{"color_jitter": 0.2, "targets": ["order", "family"], "num_classes": [67, 181], "depths": [2, 4, 4], "kernel_size": 3, "widths": [96, 192, 384], "loss": "cross_entropy", "optimizer": "muon", "muon_scale": "match_rms_adamw", "learning_rate": 0.0068, "orthogonalizer": "newton_schulz_5"}
Rows from block 5 of a small image classifier, named by matrix and row number. Rows with one number belong to one channel. Each number is 128 + 32 x the weight over its row's rms, rounded and kept within 0 to 255. All counts start at 0. Numbers have three digits each.
After each channel's rows are labels from the 100 images, of 14976, where the channel reaches its highest value: "patch colour" is the nearest of a few named colours to the mean colour under the peak. Only what is clearly more common there than usual is listed. The data: photos of plants, animals and fungi (iNaturalist). In brackets: how many of the 100, against the usual share in percent.
# convs0: first 3x3 conv (model.blocks.5.convs.0.weight, 192x192x3x3, standardized in use, each kernel summed), inputs 0-95
# convs1: second 3x3 conv (model.blocks.5.convs.1.weight, 192x192x3x3, standardized in use, transposed, each kernel summed), outputs 0-95

convs0.58:085113086128122103087078124074087124090124138123146084173104084063126115163145120194141125129212161150172087125094142142162134098105174153123145121152136126136133075092121184135134126096077083096164141100113112131128119105143170102140124134153090090112072124072154161081037086098127112070
convs1.58:120142126155122174145078121120168127129115150169116210104120185120118132150175119119148155099122107123166161107113142066138125129109139144114091148099117152134107139161134175132124163154066088158128096093139159089152147131091088183120116083124156107090135165178169106107096124111111192133
patch colour: grey (74 vs 45.2)

convs0.65:118101140138144120093107083144158232080133100121090122163155102129126112176111158114120143097096108158142115108119132117111088091116156131152144157154117173108145114132116143173118167141097064071135133194122132084084123089185181131141152235153106142113096123112176107183139125135163120085
convs1.65:115186148115147182134190189115161085142146079129128114107154139168162121081093161174169075116116130171093083132087135144093140146082139173140127121135112123141108146087109124155042112104098076085079094085130135089106092115143111176111152114162166144187114136087174103096174121111067116136
patch colour: brown (50 vs 24.1)

convs0.155:167183128152188200080076136129127134081143153126107155131135102102129146141091138147124110098100103110094076143138163121114125152181090066140169127147084067162117122160123106072135143044077167103178148102104161161125137104132102115150122158098113165074126127131147173135125117160128154106
convs1.155:143091141160105104109203114151171171139091082124140143114133146124138109125150168127116109062084066100112079139122058110080097154104086179136159118077121142137127181122161102159116160115129139120128071108122071145158116115122090117138074106155136176094134188124122137121162138164131132140
patch colour: black (32 vs 5.3)

convs0.138:121132162149179138156082115138101097078163114130133165134150109124173129132174117065162086200165126165113146107162074163101119146178100138101149166158092137149107145146167132160129112112059117133145086120115120097130081166175139124084086142093092166119157086065159155102136195170122131134
convs1.138:148104093114109110164094065199060101108127120122112081113121144083121136086150134147185098091112141157126094088140102124131168100112124165130111125171112164142135097138124081081059182161085119184113124146100120107094193059105095183166087170111140104114069097108091068143081136141149110113
patch colour: pink (29 vs 11.2)

convs0.16:171142127201106155153139107114101182106128183122096102131138152099092131075143099133129134103192140125167115127133092062130161142106110156171128075127079130127075146151064152090109143149085155098156141140135085164034153084144113109145171182136178106149108130110155187117074107145158101164
convs1.16:165186121110100171157123130203131118113110170130210179106170136185115104093162162146080095129090111141135205118162137120120121118128166147178145119145131115106134096139179208149110141132188175184175109138192147159167128190105129100162163136151125133164164160122182131111149150140150119143
patch colour: brown (52 vs 24.1)

convs0.35:175152149129070184131089142160093115177122127123097125143172054155131176177163078086143131095067165130148175131151123165110139093105089148165144118100153120075160101118075145108131100171119163154131149153160078121095097130109106117123137113136200156112123123131074159110096162169161115150
convs1.35:092063162112093105108198127133121076094112108124090136197113165170143055115155111098118150186124131111144090127154142119136169124115164179114136100105114147086083056088077105045106132119196167118131163123220157154106102123137142143123097181220138218181148123105105120096102101138129150113
patch colour: black (33 vs 5.3)

convs0.50:153143160179172148140105170062098103075169113135199090114084153147099124156108120142124161171099203141069110128103189164109107074130151083120094130142146108163095132078115177148147126124150068113177094174160144128159089125117147175181134123107130123113137137113238137108105123114133078158
convs1.50:165125114085148164223184145110138173088132089111113136142163089098073166117159141095137178125141124115146133119101198136176102098146153147070019126103072082126148118165133161083091114151107102105096131155128143093104105155163139136131112135132152113182151152109150154109128154141165148076
patch colour: grey (73 vs 45.2)

convs0.169:129120145159171186114120131161116211171105146158151162101104125112080127147103080094106142135104084125160130142109109082100138095094155122100144132169126109087159052107122113173095133104181105117151157176068126168148128156135116163203075129075157144130092159126118170068130042123128160156
convs1.169:168145123137092186111120139109170158175137133143112136134103143141188139102187112163095081157130121156164120137149129120118169172181116191153099110118097091170138163166140150198169132103076152187165152129119133106158085143085153159180183138181138174179121107118171146118069076183112118153
patch colour: black (27 vs 5.3)

convs0.112:070098066105140138118137169085156143162135150123178129113112098094164210169130116093112129109131158140166138172067127068102159149062131154170120100169135133122098124130091099185137128134181123136145126114123087186102140172164154149131081133182151158119088121161133129115109170125157123080
convs1.112:082171120094164159138175129136151091084113172135111144124096128119136143105146133095148165152108072143164111176129090091055142113084174113112166120155115108050133110115139131212109121146080074141118103173150099112095154094153129146125112090142114093092120156108115102097142104160116112089
patch colour: white (26 vs 7)

convs0.103:193111082152124076138122105140033148142154115122083173150121104060182175095140125177122115120142171132127155045132125155105124166138120128111098102140133104056090159170066109079115104123141119112088145141124108088168159112168160086158092104134086140123127112116134141104136118144118209113
convs1.103:153121091111143134131180120141083113105206101123121219121145150133093179153142107163077124147124155097175103158101145084124158128098126150127113165120112193133120105158154125094192152141167148096144085123179121129083129107137126181162191055114194166174189087111142123101113148116164155084
patch colour: brown (53 vs 24.1)

convs0.146:114084117116175130077119075129097165177104148134151131119152114158116093076105186120161184103152138145131133102130128150101086101158116126124110165086110097147081132158130072103168146118129119123162121094160126097182150132172143109146084066102063098138113167142081136133126098200136127164
convs1.146:122137080101125145109154092157197143115122117121114091145127127123142155155077083162141111033122075087112119136191134138175137107096112097127164179105152152180130154162149156144070124179174171135161171111116152154151071117108098118160120138111055143110152162148098095119123164131098130099
patch colour: grey (73 vs 45.2)

convs0.53:180128107161177122125085189108121146115149131125136126191208121144111142154181115134154102101103113154127101093163148156112097125132115115172152146111150112112166108036149168190190132093109077173133136141055174130094149134121077192143097113127095142145096135127166153100154098179137117129
convs1.53:130171141113159128100168145126168136121089115115142094125141119102138163183135100166119156196114166068130089186110166117125110139202123173094128102140131143137114138149083176101166121092055138116077148094169152070105119117099160144159086180109081150160115127159073135077107108094090152148
patch colour: black (31 vs 5.3)

convs0.87:128147108084113111165114118181105138073165153119131117184140149079098137145148144110063116141162185129103147109176142152117138138120171101101146094150153139117133119114106092241131101104091102055112204118128125074143141116158145076140038113122062097139161141141188148097150102187141148112
convs1.87:151118127144096130183115139172109141120146091118077105172124131113141176108178084138133113030112174130159109110145146148123190116089159083104068158135113181118173086127125165092093131126131125157154128109156093172098136127131134139135130109072125102125094055103112135156078149145175134143
patch colour: pink (31 vs 11.2)

convs0.92:135118089108156124151166133100126077175201121183106100164172136121137107061189169129114178138093157163147117114144144123151188113082155161121142122102181121113099146109125148138205128134144151127126110142104178116141139133166153148156111106119067103084104117149138132097107149097090095057
convs1.92:095123123134107136148106108098101123192114064095146156098100148067128217153108159116105081135159078135158087119143116141144111142164158134162156119143101140103185169094144108150148104117171148165114117031119132132111172212150159058151132078080120099128127140112141107140154119155163151098
patch colour: pink (29 vs 11.2)

convs0.131:140099129105125111126199102102108168171150157165122094170128137200175089131208100131067144115154207111150206151136143104135128154110101168117117146075093131145127103096107095135107095158091122140067114147107083104160154109192098117104117152096112147117070131097126150103128124152077110128
convs1.131:087079110189168104086106103132092146141153140090123200172088145143133190228112146165059169181130110169148119117155089133130164130108155117190154137150133127093163121142157156079100126114142141127164202145138129095171040156114143136108138130130110102132127154123107138137122101114108190078
patch colour: pink (35 vs 11.2)