From a checkpoint of a small image classifier.
Model: 13M parameters, arch resnet, norm groupnorm, activation gelu, depths [2, 4, 4], widths [96, 192, 384].
Training: muon at rate 0.0068, batches of 128.
Data: trained on photos of plants, animals and fungi (iNaturalist), 77898 training examples, 13.0 epochs.
Rows from block 5 of a small image classifier, named by matrix and row number. Rows with one number belong to one channel. Each number is 128 + 32 x the weight over its row's rms, rounded and kept within 0 to 255. All counts start at 0. Numbers have three digits each. After the name is the row's rms in percent of the matrix's.
After each channel's rows are labels from the 100 images, of 14976, where the channel reaches its highest value: "strongest on" is what is common among them. Only what is clearly more common there than usual is listed. The data: photos of plants, animals and fungi (iNaturalist).
# convs0: first 3x3 conv (model.blocks.5.convs.0.weight, 192x192x3x3, standardized in use, each kernel summed), inputs 96-191
# convs1: second 3x3 conv (model.blocks.5.convs.1.weight, 192x192x3x3, standardized in use, transposed, each kernel summed), outputs 96-191

convs0.29 089:139164118106090137093111113110106166140067175159144125155068099128065120149163072162142137090136119129129143163148163084137080122131147117107141141157127127088133132123087159144117134103185173161127134104128096147142114135032068114163134139085123133100124125144132120086116103117083073072
convs1.29 093:161192155070123128118166135176128174125122153147108149167120098119127095122138206125163163126164125139162092143172160137151104107139167151091101143109131159152098152073114088076146097160177169123080145118139109120114152144169149080194092107132145127124112121150107115088105137115120153173
strongest on: phylum Chordata; class Aves; order Accipitriformes; family: Accipitridae

convs0.58 102:122163148163075142094138163111150103148156175185102166158182114110136142164165088169202156191135120156115153131124120172199165099182150148109129134113120101166140150129045153137122160114125103123139118135130067093112119138121178104109122150162133122150138090090110227164120169138122100120
convs1.58 108:057116056169151112134127117104146104111153120152164188125118109139084127138141192176163169160114093150120166141103164125099147091187123138091171111118163136145144081144086099160151143139197116133168172039101139141085096079102130170095150096082184170155127141237192126077149175134137120080
strongest on: phylum Chordata; class Aves; order Anseriformes; family: Anatidae

convs0.89 090:125117101152120099134157099123109065112100167117165105075082074121104059119192122062160066098144158118167118139186095172153110125222190118106140116096150168131128163098125136176163107106124139099094146156138122134088168130167078116117140133113152140192164162077158104124123137186140110106
convs1.89 091:096090165132149110147097137114064102179163134125194136182147149116154135194093087094127148124092116108121158114128133137086127132129169110151141131131151126102086088084102120179161079102150123129115050071086111210134142116101171110159142103092170095119139124180116105100103105098158104084
strongest on: class Aves

convs0.137 095:146122141147046146159087179204146134119131106166102131143106160139126174097147118126074076092120161091127134140152146165168145131122154113150100159096124141114153066107093122072141066107152105086178150128144147169139156196080144109153071076211095178103110184139106092113106098095130129190
convs1.137 092:212189098138181157159143141137126135099153128088129110121114129096135133141193161095077167144077127129104147123150077130113134199087214151149152169141186092129186127124126151129104146141081130130073146125121086112069152155130156080111158132147085128121144136102129137110143169053089144094
strongest on: phylum Chordata; class Aves; order Anseriformes; family: Anatidae

convs0.15 088:126124103168191165080153152138086138114134126078110120155103180118160093138173147184109103195142121131175182053109108125130143036136133143118128181086103155098089144113132138099116130103113117206163148136121120142106119132185201134081087153149121152096117148129108128108080098147154122049
convs1.15 077:137086095103109132134141142113043098119058120126146123086101159143103118132143152130101150126132170156167103136160100151139204108129081139105103131123145061113119124108161156172130188194056087045092089127099103150184155124109096126148120132056184147140174123121145148183135169157102150111
strongest on: class Aves

convs0.35 097:157109145096053089139115116105122194099162099150087106188139122158108127156107139202173188190156196168190108100103143121115118122131092165147159089123125154116132160112102124154094124139141076122118126119129084169111055119117099172125111068147126083131139096091059146177142137134074141055
convs1.35 103:197158147185088092117160151143131128102105139149102127134126108159087048097079133122128108146223133163159144166108095103166118129113102127115111134102117081091098138124128126122144135131142116147158138136187150116124141071135162095123108141159156145153139105139077111155139152163113108172
strongest on: phylum Chordata; class Aves

convs0.114 091:101109107104083186121098140123190121104100158117123148076092104092147129152104133120156147138146153153084129134111138113153110133156112141102174114154118149182120150106128123106131163091149145158185133161162162157087156149176127133100137158180094133105063079109164111107030146084090113125
convs1.114 099:093148112209203138116072072116093076157131088098068108071057137109180089185155151173087135191158124166119153088116094130169152092145126115122196139113115138086098102116108069114116154148142104166124192158134132048124094127086114117122111113090115087114095113132119141120198166130149154136
strongest on: phylum Chordata; class Aves

convs0.171 096:144104170107236112177154167111124174150120087127115205171127134087102164125141104206100098153134113163064145161089177119180146143112121146153116147163121114056103092153094110146101170139130105125067100106119125084091111140113115106164129096106119107140135156141136123134167079164147079104
convs1.171 087:097182203131108201110141172132105157172175185087108130106162167132129078101110141097151161163129070113054135146152119181175106041133148129091129124129101111094186140114152163115129121096110107056175168163147143194185118131131135126175138150197067093156141139096128091139142146093108140137
strongest on: phylum Chordata; class Aves

convs0.41 102:134135165111136111056128121114130094118103124126129117138101121222109138102088078127086173180094139125065187134142166157152171072131142097167110150150121152076171128109104156117142166091159119130154099137098151119132116129108174163077134163215099118102106137134109118177177071154158112084
convs1.41 099:159178143073087142114167163203151156179123075170131160142120088064125109162098113123150165100122131075125132182155112104093115130049168164097145116123147140110141077164127123089122118119091148118121105097090088105121162136098113156154175140127102105079086114171106088154141105169126084164
strongest on: class Aves; order Accipitriformes

convs0.169 089:061200130105131155096062110130139145068155074167106211128084085117133154117139155187152110091140110170075155110111139150128137153145176164092140196099156103129136170135125132133143172062122088158152103130142137145107171123106165120113081151133124137122126106112175142104098084149071154094
convs1.169 082:143067138116144126123146153124135141112136170137159153073134144134168174186135097124167137113142164139144155141150131129159128122139123138162167248112131118120193110151142227132132144154151091139125180107174099115183160140174111093170148169132128173163211134101119122167140146088149144159
strongest on: class Aves

convs0.46 103:167142135119155131079102165170174148054131167166158132140129122125149087183184110136148201133117121120093202147099157174105080162139088161165072140089135087195129127129141106065079155116140137164161136159174040184168077121150141105114112128138146161166054090116160080109152104124141165092
convs1.46 094:143136186118191114154099130172159126120110101109105112097180091125120155125077113142152167160132094156178155134124105138146126086127083122108051147123131112119128099104152086144143130102108046175080072101145139197133095126140143131149096116204213109138063064173153096106183142144133108095
strongest on: phylum Chordata; class Aves; order Accipitriformes; family: Accipitridae

convs0.72 120:117103124117130094145146081094135141129116142111104128097105167081151096154136088139149177099169114138142119099108095153116125085115138185136137186127159124107184192168165156098227150140125145199176108108208092082036074113147134143104146091159113141114131125095145133155160071092121127099
convs1.72 108:156106153101105101155116124114199104134141087172137188141168129155110113113174106102085139093120116079169104143124158122147146154126113129059145172119173117103155118174118173133120100122106174043131143165120161088123188176120141101158125094148164184091104138099142125105128133113137131142
strongest on: class Aves; order Accipitriformes; family: Accipitridae