config.yaml
arch: "resnet"
model: "image classifier"
dataset: "photos of plants, animals and fungi (iNaturalist)"
train_examples: 77898
image_size: 40
crop_scale_min: 1
horizontal_flip: true
color_jitter: 0.2
cutout: 0.25
targets: ["order", "family"]
num_classes: [67, 181]
norm: "groupnorm"
activation: "gelu"
weight_standardization: true
depths: [2, 4, 4]
kernel_size: 3
stem: "single"
avg_pool_shortcut: true
dropout: 0.05
widths: [96, 192, 384]
loss: "cross_entropy"
init: "trunc_normal_002"
residual_init: "none"
optimizer: "muon"
muon_scale: "match_rms_adamw"
lr: 0.0068
momentum: 0.95
nesterov: false
orthogonalizer: "newton_schulz_5"
adamw_lr_other_params: 0.0014
steps: 7900
batch_size: 128
epochs: 13.0
lr_schedule: "cosine"
final_lr_fraction: 0
warmup_steps: 230
weight_decay: 0.02
adamw_weight_decay_other_params: 0.01
Rows from block 5, named by matrix and row number. Rows with one number belong to one channel. Each number is 128 + 32 x the weight over its row's rms, rounded and kept within 0 to 255. All counts start at 0. Numbers have three digits each.
# convs0: first 3x3 conv (model.blocks.5.convs.0.weight, 192x192x3x3, standardized in use), inputs 110-119, a 3x3 kernel for each
# convs1: second 3x3 conv (model.blocks.5.convs.1.weight, 192x192x3x3, standardized in use, transposed), outputs 110-119, a 3x3 kernel for each
convs0.26:138101117161125136123117106129101129140131150162166153131136108118119108143092082141066091139085113085085096161157153116122130063083093094094134119084093138118140093061099140108161142132174127125102080119088073106107088080149103099131094099119042070115076097108089165168
convs0.27:133136149152151163104103109131108078165142084159175133148188185161149143176159105152180170118124153137102079123135146134165157176163166104124152127114138184208220106128092147131145138119099147157154150150104109083087145135144138162192123127149117099118149118109138144125
convs0.28:179130158113101115105114121104118187114145183102127146115115200153145209110111184110128142065083153130106176114092132112105149126132140102159150154173150144155117142106166155126188138106159157116057176100058193112084167159143111127111085113138116105102133108109160119098
convs0.29:139166164156158163161121122061111092114161153164221204141141212110121136111125126147180131138127094124083118110121148137150135148182134109104099093103120085079108061075088140084094183156149147111111103091129146159152098117100085074076136107094125159138120098121156105097
convs0.30:152161113149152117178168163162078062160126126131136150091091086159142096200181160152193130144192140079122140148111196127137166100157185126104080136108087133113075149113117114184146135188136150084032149127114150146148125117121128113127081077081109075060155114074126134133
convs0.31:110145145082122100103092121140146125145139149187161122153157089165166105133174127111057104078104159136115173174116097168142130123113114125108137145093107120087113106115100149136150196169170188135092138124155120120148093079079088118124071078152116092083089092078110084065
convs0.32:130105116131113101122120107144142081136095064135094087139118055153115086157170175098101117070127127137187134188128125165088096149103093091093118122105076090068033110136127144141128141106108132124096127093070075094109108112117141166146151188143121116145149105134139126134
convs0.33:110119087103132115107139107137119106110120102090129122083098113119131132157137115120138123129158133170198139093097123074095128096106126095112095099107113117106103123135176118151153115133138147108110102118130136173157066090092109124121106134141131141182130174204098125153
convs0.34:180134118167169132163174111128149119104127119099130143130159131134139154134118110155070160233150139177136086105157110124167129087127112179158109185176133132151123159189168127126125152141137109139133150167106176149105075105139111113143168133132128081079152124101132107075
convs0.35:131113090120100067152129115083114137110161150164186146128091085138109085115103108039098153043087161111144214153183180182161150175129118145126149131122134119136139148125160126098132115103120173175112190138097125156123120155170074113144057092136126136174158118083170099083
convs0.36:124176135120161155132134154096132189163143152181171144124103110225154123248188095137140121174101121146077120106138156135122134167137111105106112095070079107105069138114132134115123142140131083095122082092117047085117154127112141144104129147130116139126134128105164136105
convs0.37:106143178135143174118105112094160170120145107147151106096148193140105136167146113110158192093109160086073095120189149144147162155116132116158145119154124084169158041120157047055100064062094113110093104099081171148072089130114114126087112146131108162178061072135090063076
convs0.38:152137118116129140127086119115075086084068092099108092110095066138154110201154148114122099104094091090112115106119129102115152150111173082107102060072111055072140084107133139081078124114111134189156142196150158142142112129140106076102106100111056083108052107164072133205
convs0.39:149144150124116117094100089177132139170116104141130102221143110135122099118127163178126164183178133133136109169145158162162133128139115112126143128137162122152196150139116138134116117119158141050032173132100157122085153141137178185153141142145141102106159143123169177166
convs1.26:163148154112136147156124158145159135092111099081090075162171125164193123164192118156141141185160129135112122128139137148141120132122099091109148075100151098091184061108105121123100158149093106138161140142140143148130165151170100102127136165146089079106087084092134129112
convs1.27:075096108151176200152167174187159150146147166172136182151133133145131093140141117108126162114118152154151133100101095145124140177133111107115092071106102193165145106128155112140184112096069085098103173134090183184128149123126079095113176180209126111095224211200109095138
convs1.28:112098091189189199190188214176151136169101089205103109133080106132121174114128195184156086184136097148146118199151124165122108131109104141126126154139131092108108107108109138136118153140137160138151124110151126124177152140138113098081132146116112143091217213157125111108
convs1.29:125135183092141120136126210187188156178109114137101072110112163110121110147106080167168091157133114108152160144148121166156119178175127088062158141082104185135158094100101145124115112114104146129092139141102121119122112129141141124082206148067082105089131133099144115100
convs1.30:073091112103150140139116095207129145137093123122094097059127096087104112141168115121111062127182141114142140081088142106087107132128100146125079104107078096110121154149193100139147108136156099124099120127105147116072131120077115095085107092157084079073080070127043038112
convs1.31:192167136185180162155121097144215152115151094114127042151168119071104084036118065157124073130122094127149105126170165101145145130151116131162168142098091141123113129146147160166140086099049119131117131124099136131113129114159072081105105125156133124136141144169114098134
convs1.32:150163099130119101129130134111095132095109120095103110099091065087117122113143129109130146124132108120136114122095139110086156137130175085126179073140172138134134086139143094111102115104100092107091128091133136144188109112200106122195108114127120082121110068099129137128
convs1.33:136128103129123078151118110134105131158100128142123102196144174158158191087139133061065067102094079133118130093087116163123127160135167108149150080139146104124125150159167084076086132084096131090075134085080092079131082087109119111157115099127074080102114069108114082078
convs1.34:128133164105126162065084107122105102095091128140117107176182117175168126117138121124126073127130130125123115142143140104140126137184195077081083124105102189148097143148113163152116145144098146186194106133158137135143057100117048113142087134150077135152095151173117153180
convs1.35:112154157112131143139117143186213179138150090140092075114125153082093120120095113098127131121159140113154106163142117125133084147150121171184147126134103091093091076105147109126127126132100138141162092134186121152192084115109083070067120143148090086106069078125038061077
convs1.36:106103122142116105161185094129197108110159109157170132160122089183110091202162124087144125082145123127101108108104089153158065175175101104086176153125179142139180150174162142146131090054059166163130199179145228192123120143125120145101121101089109127117139136133143132152
convs1.37:153132147148137119122116091110122156057109154067073128075116101100118128097154135109125136124140137164128114153109077128109102162134105076096124088155184123137113083108141120115145169154133135139116165129112161137120146163144147156110174168130149165139170157103155150106
convs1.38:130159147099150152112101107127097144152122146153151221099087108182180126136126108175144147136110137117098152158137158200140130166133144148148098115136144052134144135174152118119120110120119135118091158143082117133059130080078127082112126098127149103117161125152117102153
convs1.39:163164163094089131104098112104108155084152157087153119132138157129111112163152110104121112132133126130128108117092096128124145091102131155199191142146183135160136050123173068108118126155139083097112092096083131145131157142105131129089163119102138090133154100125141093124