Weights of a small image classifier.
Model: 13M parameters, depths [2, 4, 4].
Training: muon at rate 0.0068, 7900 steps, batches of 128, held-out accuracy 62%.
Data: trained on photos of plants, animals and fungi (iNaturalist), 13.0 epochs.
Rows from block 2 of a small image classifier, named by matrix and row number. Rows with one number belong to one channel. Each number is 128 + 32 x the weight over its row's rms, rounded and kept within 0 to 255. All counts start at 0. Numbers have three digits each.
Before each channel's rows are labels from the 100 images, of 14976, where the channel reaches its highest value: "patch colour" is the nearest of a few named colours to the mean colour under the peak; "peak at" is the part of the image that holds the peak. Only what is clearly more common there than usual is listed. The data: photos of plants, animals and fungi (iNaturalist). In brackets: how many of the 100.
# convs0: first 3x3 conv, stride 2 (model.blocks.2.convs.0.weight, 192x96x3x3, standardized in use, each kernel summed), inputs 0-95
# convs1: second 3x3 conv (model.blocks.2.convs.1.weight, 192x192x3x3, standardized in use, transposed, each kernel summed), outputs 0-63

patch colour: pink (29)
peak at: centre (73)
convs0.180:123183126092060135089121142129123135129131123099120140161114044104161130152085125115078105119150135121080100081167122145147105093107151182122109109152147122136175086090120189141141060185130138129172138144097127132075190171182156180105082177112122152111162138128144188120137167101077085164
convs1.180:124146130102090136123141166144137202118149144121126082039102108124157154127174215119145130197071074111123141109128052063158097128139086054135114048167142108111060147138111064125152128173056139

patch colour: grey (74)
peak at: centre (68)
convs0.104:110192160127154175137222114113137165162107109140133162087129093134106120121178105060089079084145142125118145102093148131172152140175165172098134146122148104152116101112126155098085173155167142084164098072175123193115077117136048115112079119152168101149089133156122084123129132120129115089
convs1.104:134148117114103084078107130142181165124134138188168117084120105121142113143087147157118106111096144156102160176159156166121124135171156126086137150080089146084105174130147112100036104186089140

patch colour: pink (27)
peak at: centre (64)
convs0.71:132110082147172172111107135115130125136151140069118158117165141107135113079124148150114095092199100130113111106096143121144139161139101148123104115072108095119138108127156224101137077120092207197092081189085151108148094209179157146114060153141135116134120122137133101105150099166146091163
convs1.71:093114114138179113102173091202109074105130083083178183144149198136118214118141157128149176154143112100142093148122116152143181110126128149140137126142160126089085153143085110063125105145108111

patch colour: black (34)
peak at: centre (72)
convs0.102:116175160172102103115116127084153097123110142113122124055135094099123126143134115088121105104135115190151170139080085065103163139152204118136133102165135176128106106084120070089142203140101182131122131141087068191176143123095132143098181143146096097172152102167126132203125150125146103130
convs1.102:154105092134127122150108131171101135131115137158158116071162120172166127110094152137177105156108118119098171084134163096107135135175096121154116116103052146150016096157164131153147140148112138

patch colour: pink (29)
peak at: centre (60)
convs0.175:146146127109167066125101148138094073109098112089090161115188113194162087152139092161196128150105133128130121115058126106143135139194188163117117149101127103110116154065095125090147168106097092106072157131104192150107122151113126143140120155139147094134136161099183091164057145153179121168
convs1.175:054078189114094110114130153125151079139124153152128156142181128102081156151154155116125111222110129143093129134112118119084123129112107136136116127149136098069217179139119145098131113143123163

patch colour: pink (37)
peak at: centre (60)
convs0.154:189133127120092106082155122170173139131093078102096089186105175106142190114155116104149119182175093152121138156153133104157095101129162152110090108098106168175081154132149154152106109125089134115100072101088175181202142135130098162103114102146072104071113135147173174166118118069102120136
convs1.154:125131124153199099147085138130149146128128100100139069131135136149121151141171068184110149178061087168109155192167092164149150110119167109127143127159181102116091153103156129118105114191100073

patch colour: grey (73)
peak at: centre (70)
convs0.144:161138133127205154164114156170217051119063167124098161179089098160101095190111113088107113149118129156128191159083110112085110127126109105131140173139086110144161147098065081133121126164104136115146107122091079091134083158080148125125147086154134141161148163124102148114138160095148170115
convs1.144:144182079114179068121096158099159180100093102099109166151102086102123135122111128108139130112081126143131110134095155078149121077126118137103119114116097136147188092149172113080101140168128161

patch colour: brown (63)
peak at: centre (74)
convs0.103:145144143106150076125083211146069167133054052126103122132139127162097126136096090112172125121161117120166121108109146100088118084113152172113174119090129157094124091153109113142138072103137123120157100109118162136080126140155103210141212129142136150139121169147174135175089119067148176156
convs1.103:104092167075127103097177096134112145109103129117139148162169088121090117160151130142178108191130140164106130140142081173059093121138084066128116140106158116106132154160118116114155139102154059

patch colour: grey (72)
peak at: centre (64)
convs0.80:115146134129170137106108121137119201111166061147140105082105170144090117179117078132102123189113137148149133090085110149071156128096110105125114119109075093084131083156119102143128111136141062144133170210168187145127159123123087122149133131140096180130120192099134135088231112133162126120
convs1.80:124134146132114143132169181138133200127168109168155183205226118137144132121103151189147146120201138124087166099142184099122167138104130169134182125156181116088205191139103165171174166150110090

patch colour: pink (27)
peak at: centre (76)
convs0.183:149100094109092117130113167133116135093145078125129091155106161170173170148117129144107161173122074148187105134138062166174183123092159143139132136109189087139156125160163177137141101153162135156162092096154070124134166206117124109088101109127069118090163120107090060110126122064144096091
convs1.183:137087126118184080104137148103119195089083135106162161093087137128175220138110137124149093155143153131161116065160080151149130090144077056128120059085105126059101151150096105112158144093120179

patch colour: brown (49)
peak at: centre (71)
convs0.8:131127099101134159161165124122037180127154091106137137169133148124160149134103137131143088143164054145062155133112151117139117136118143138140091152081148185135186147081148080128082112181133146127050149155101135149175136144120099088081082148136079126130145113098120080206163154167104088157
convs1.8:162136120148117164146155083098085071105127057104078131158139081142138043128150119126084137106119071077118135138069141228086125195145138147107153076099125107127179090114141143119078065125084124

patch colour: black (26)
peak at: centre (75)
convs0.126:125103112135173101181140096151108111111122172160110179188159102127100060124088065149097164108083200090153124181096087098097104124113129154127146106160144112082166140142123085155118102082211104135097158121133144093101129155157146129072124105180123078099114149101129137155126158128187162185
convs1.126:081082121141119139104138142187111126099097096105028205157097122110140091149156134152119062162129156149179127110064138158155147154148089124130123155106145133074134090194154063135082098122111079

patch colour: black (35)
peak at: centre (61)
convs0.121:034092149126111126115097113093133149106166120169151146157154012079096139113159152151089142089150146101123118116131167133125133146118168112142186115188134111124159130164139112080142174128117087127108160142151156136068122094145137133080123157094124099109030130136160177136158119177166123171
convs1.121:158087092078176183112123149145070116081114144098096131135062131085093105145118127049081104105138126093107140099130170080155125200118096123115188093137129109086128188136086122113111111103122102

patch colour: grey (77)
peak at: centre (63)
convs0.9:081133095116136149147142103071109069114177152126113122111159153125114136100167131110130092121168101155128060090170113096084144141158129102082139129023119047089140161226137078151140122129105119167151175131172191130136169152124097122135165166111163116152169147139102129143131127099137134084
convs1.9:079133077161176183134121161155142128158101117127122170108106125130118138139176138176118156163170162185108131090111099086123144070113092181091134185143058181196114095130098096079100130132132133

patch colour: brown (54)
peak at: centre (75)
convs0.99:041128143148154197147115174102085161127104153080157106178118074103137116090133133081144176168145182112134136103144164152161122130120159134096137094128113108132128085121190100169142165154152119103165064149115142091054101098140129151099159112126134124093035151163131148143060122122134152164
convs1.99:140089122113112102129123145077084146132104130116171145117104119158141115142112146052150136179147120175120154103111118085115143144119141144099067153140031116041108139144080152120117088103157095

patch colour: grey (75)
peak at: centre (69)
convs0.115:185123134129163102167135154161098135116083139119157136143156116124135082168137182116181117122117121085158177132140137135146109152086180090156088144059114068130204070153149175143154084114093073176127125108145100110144132148113105117165138057090138132041131075139138185160118116096131131098
convs1.115:170095101112136146155048116120086077155090141109169090144165155165156159076099100203181152090113166145162153136053053134086126135130085128136091151117117123136125099139223102123136178144147183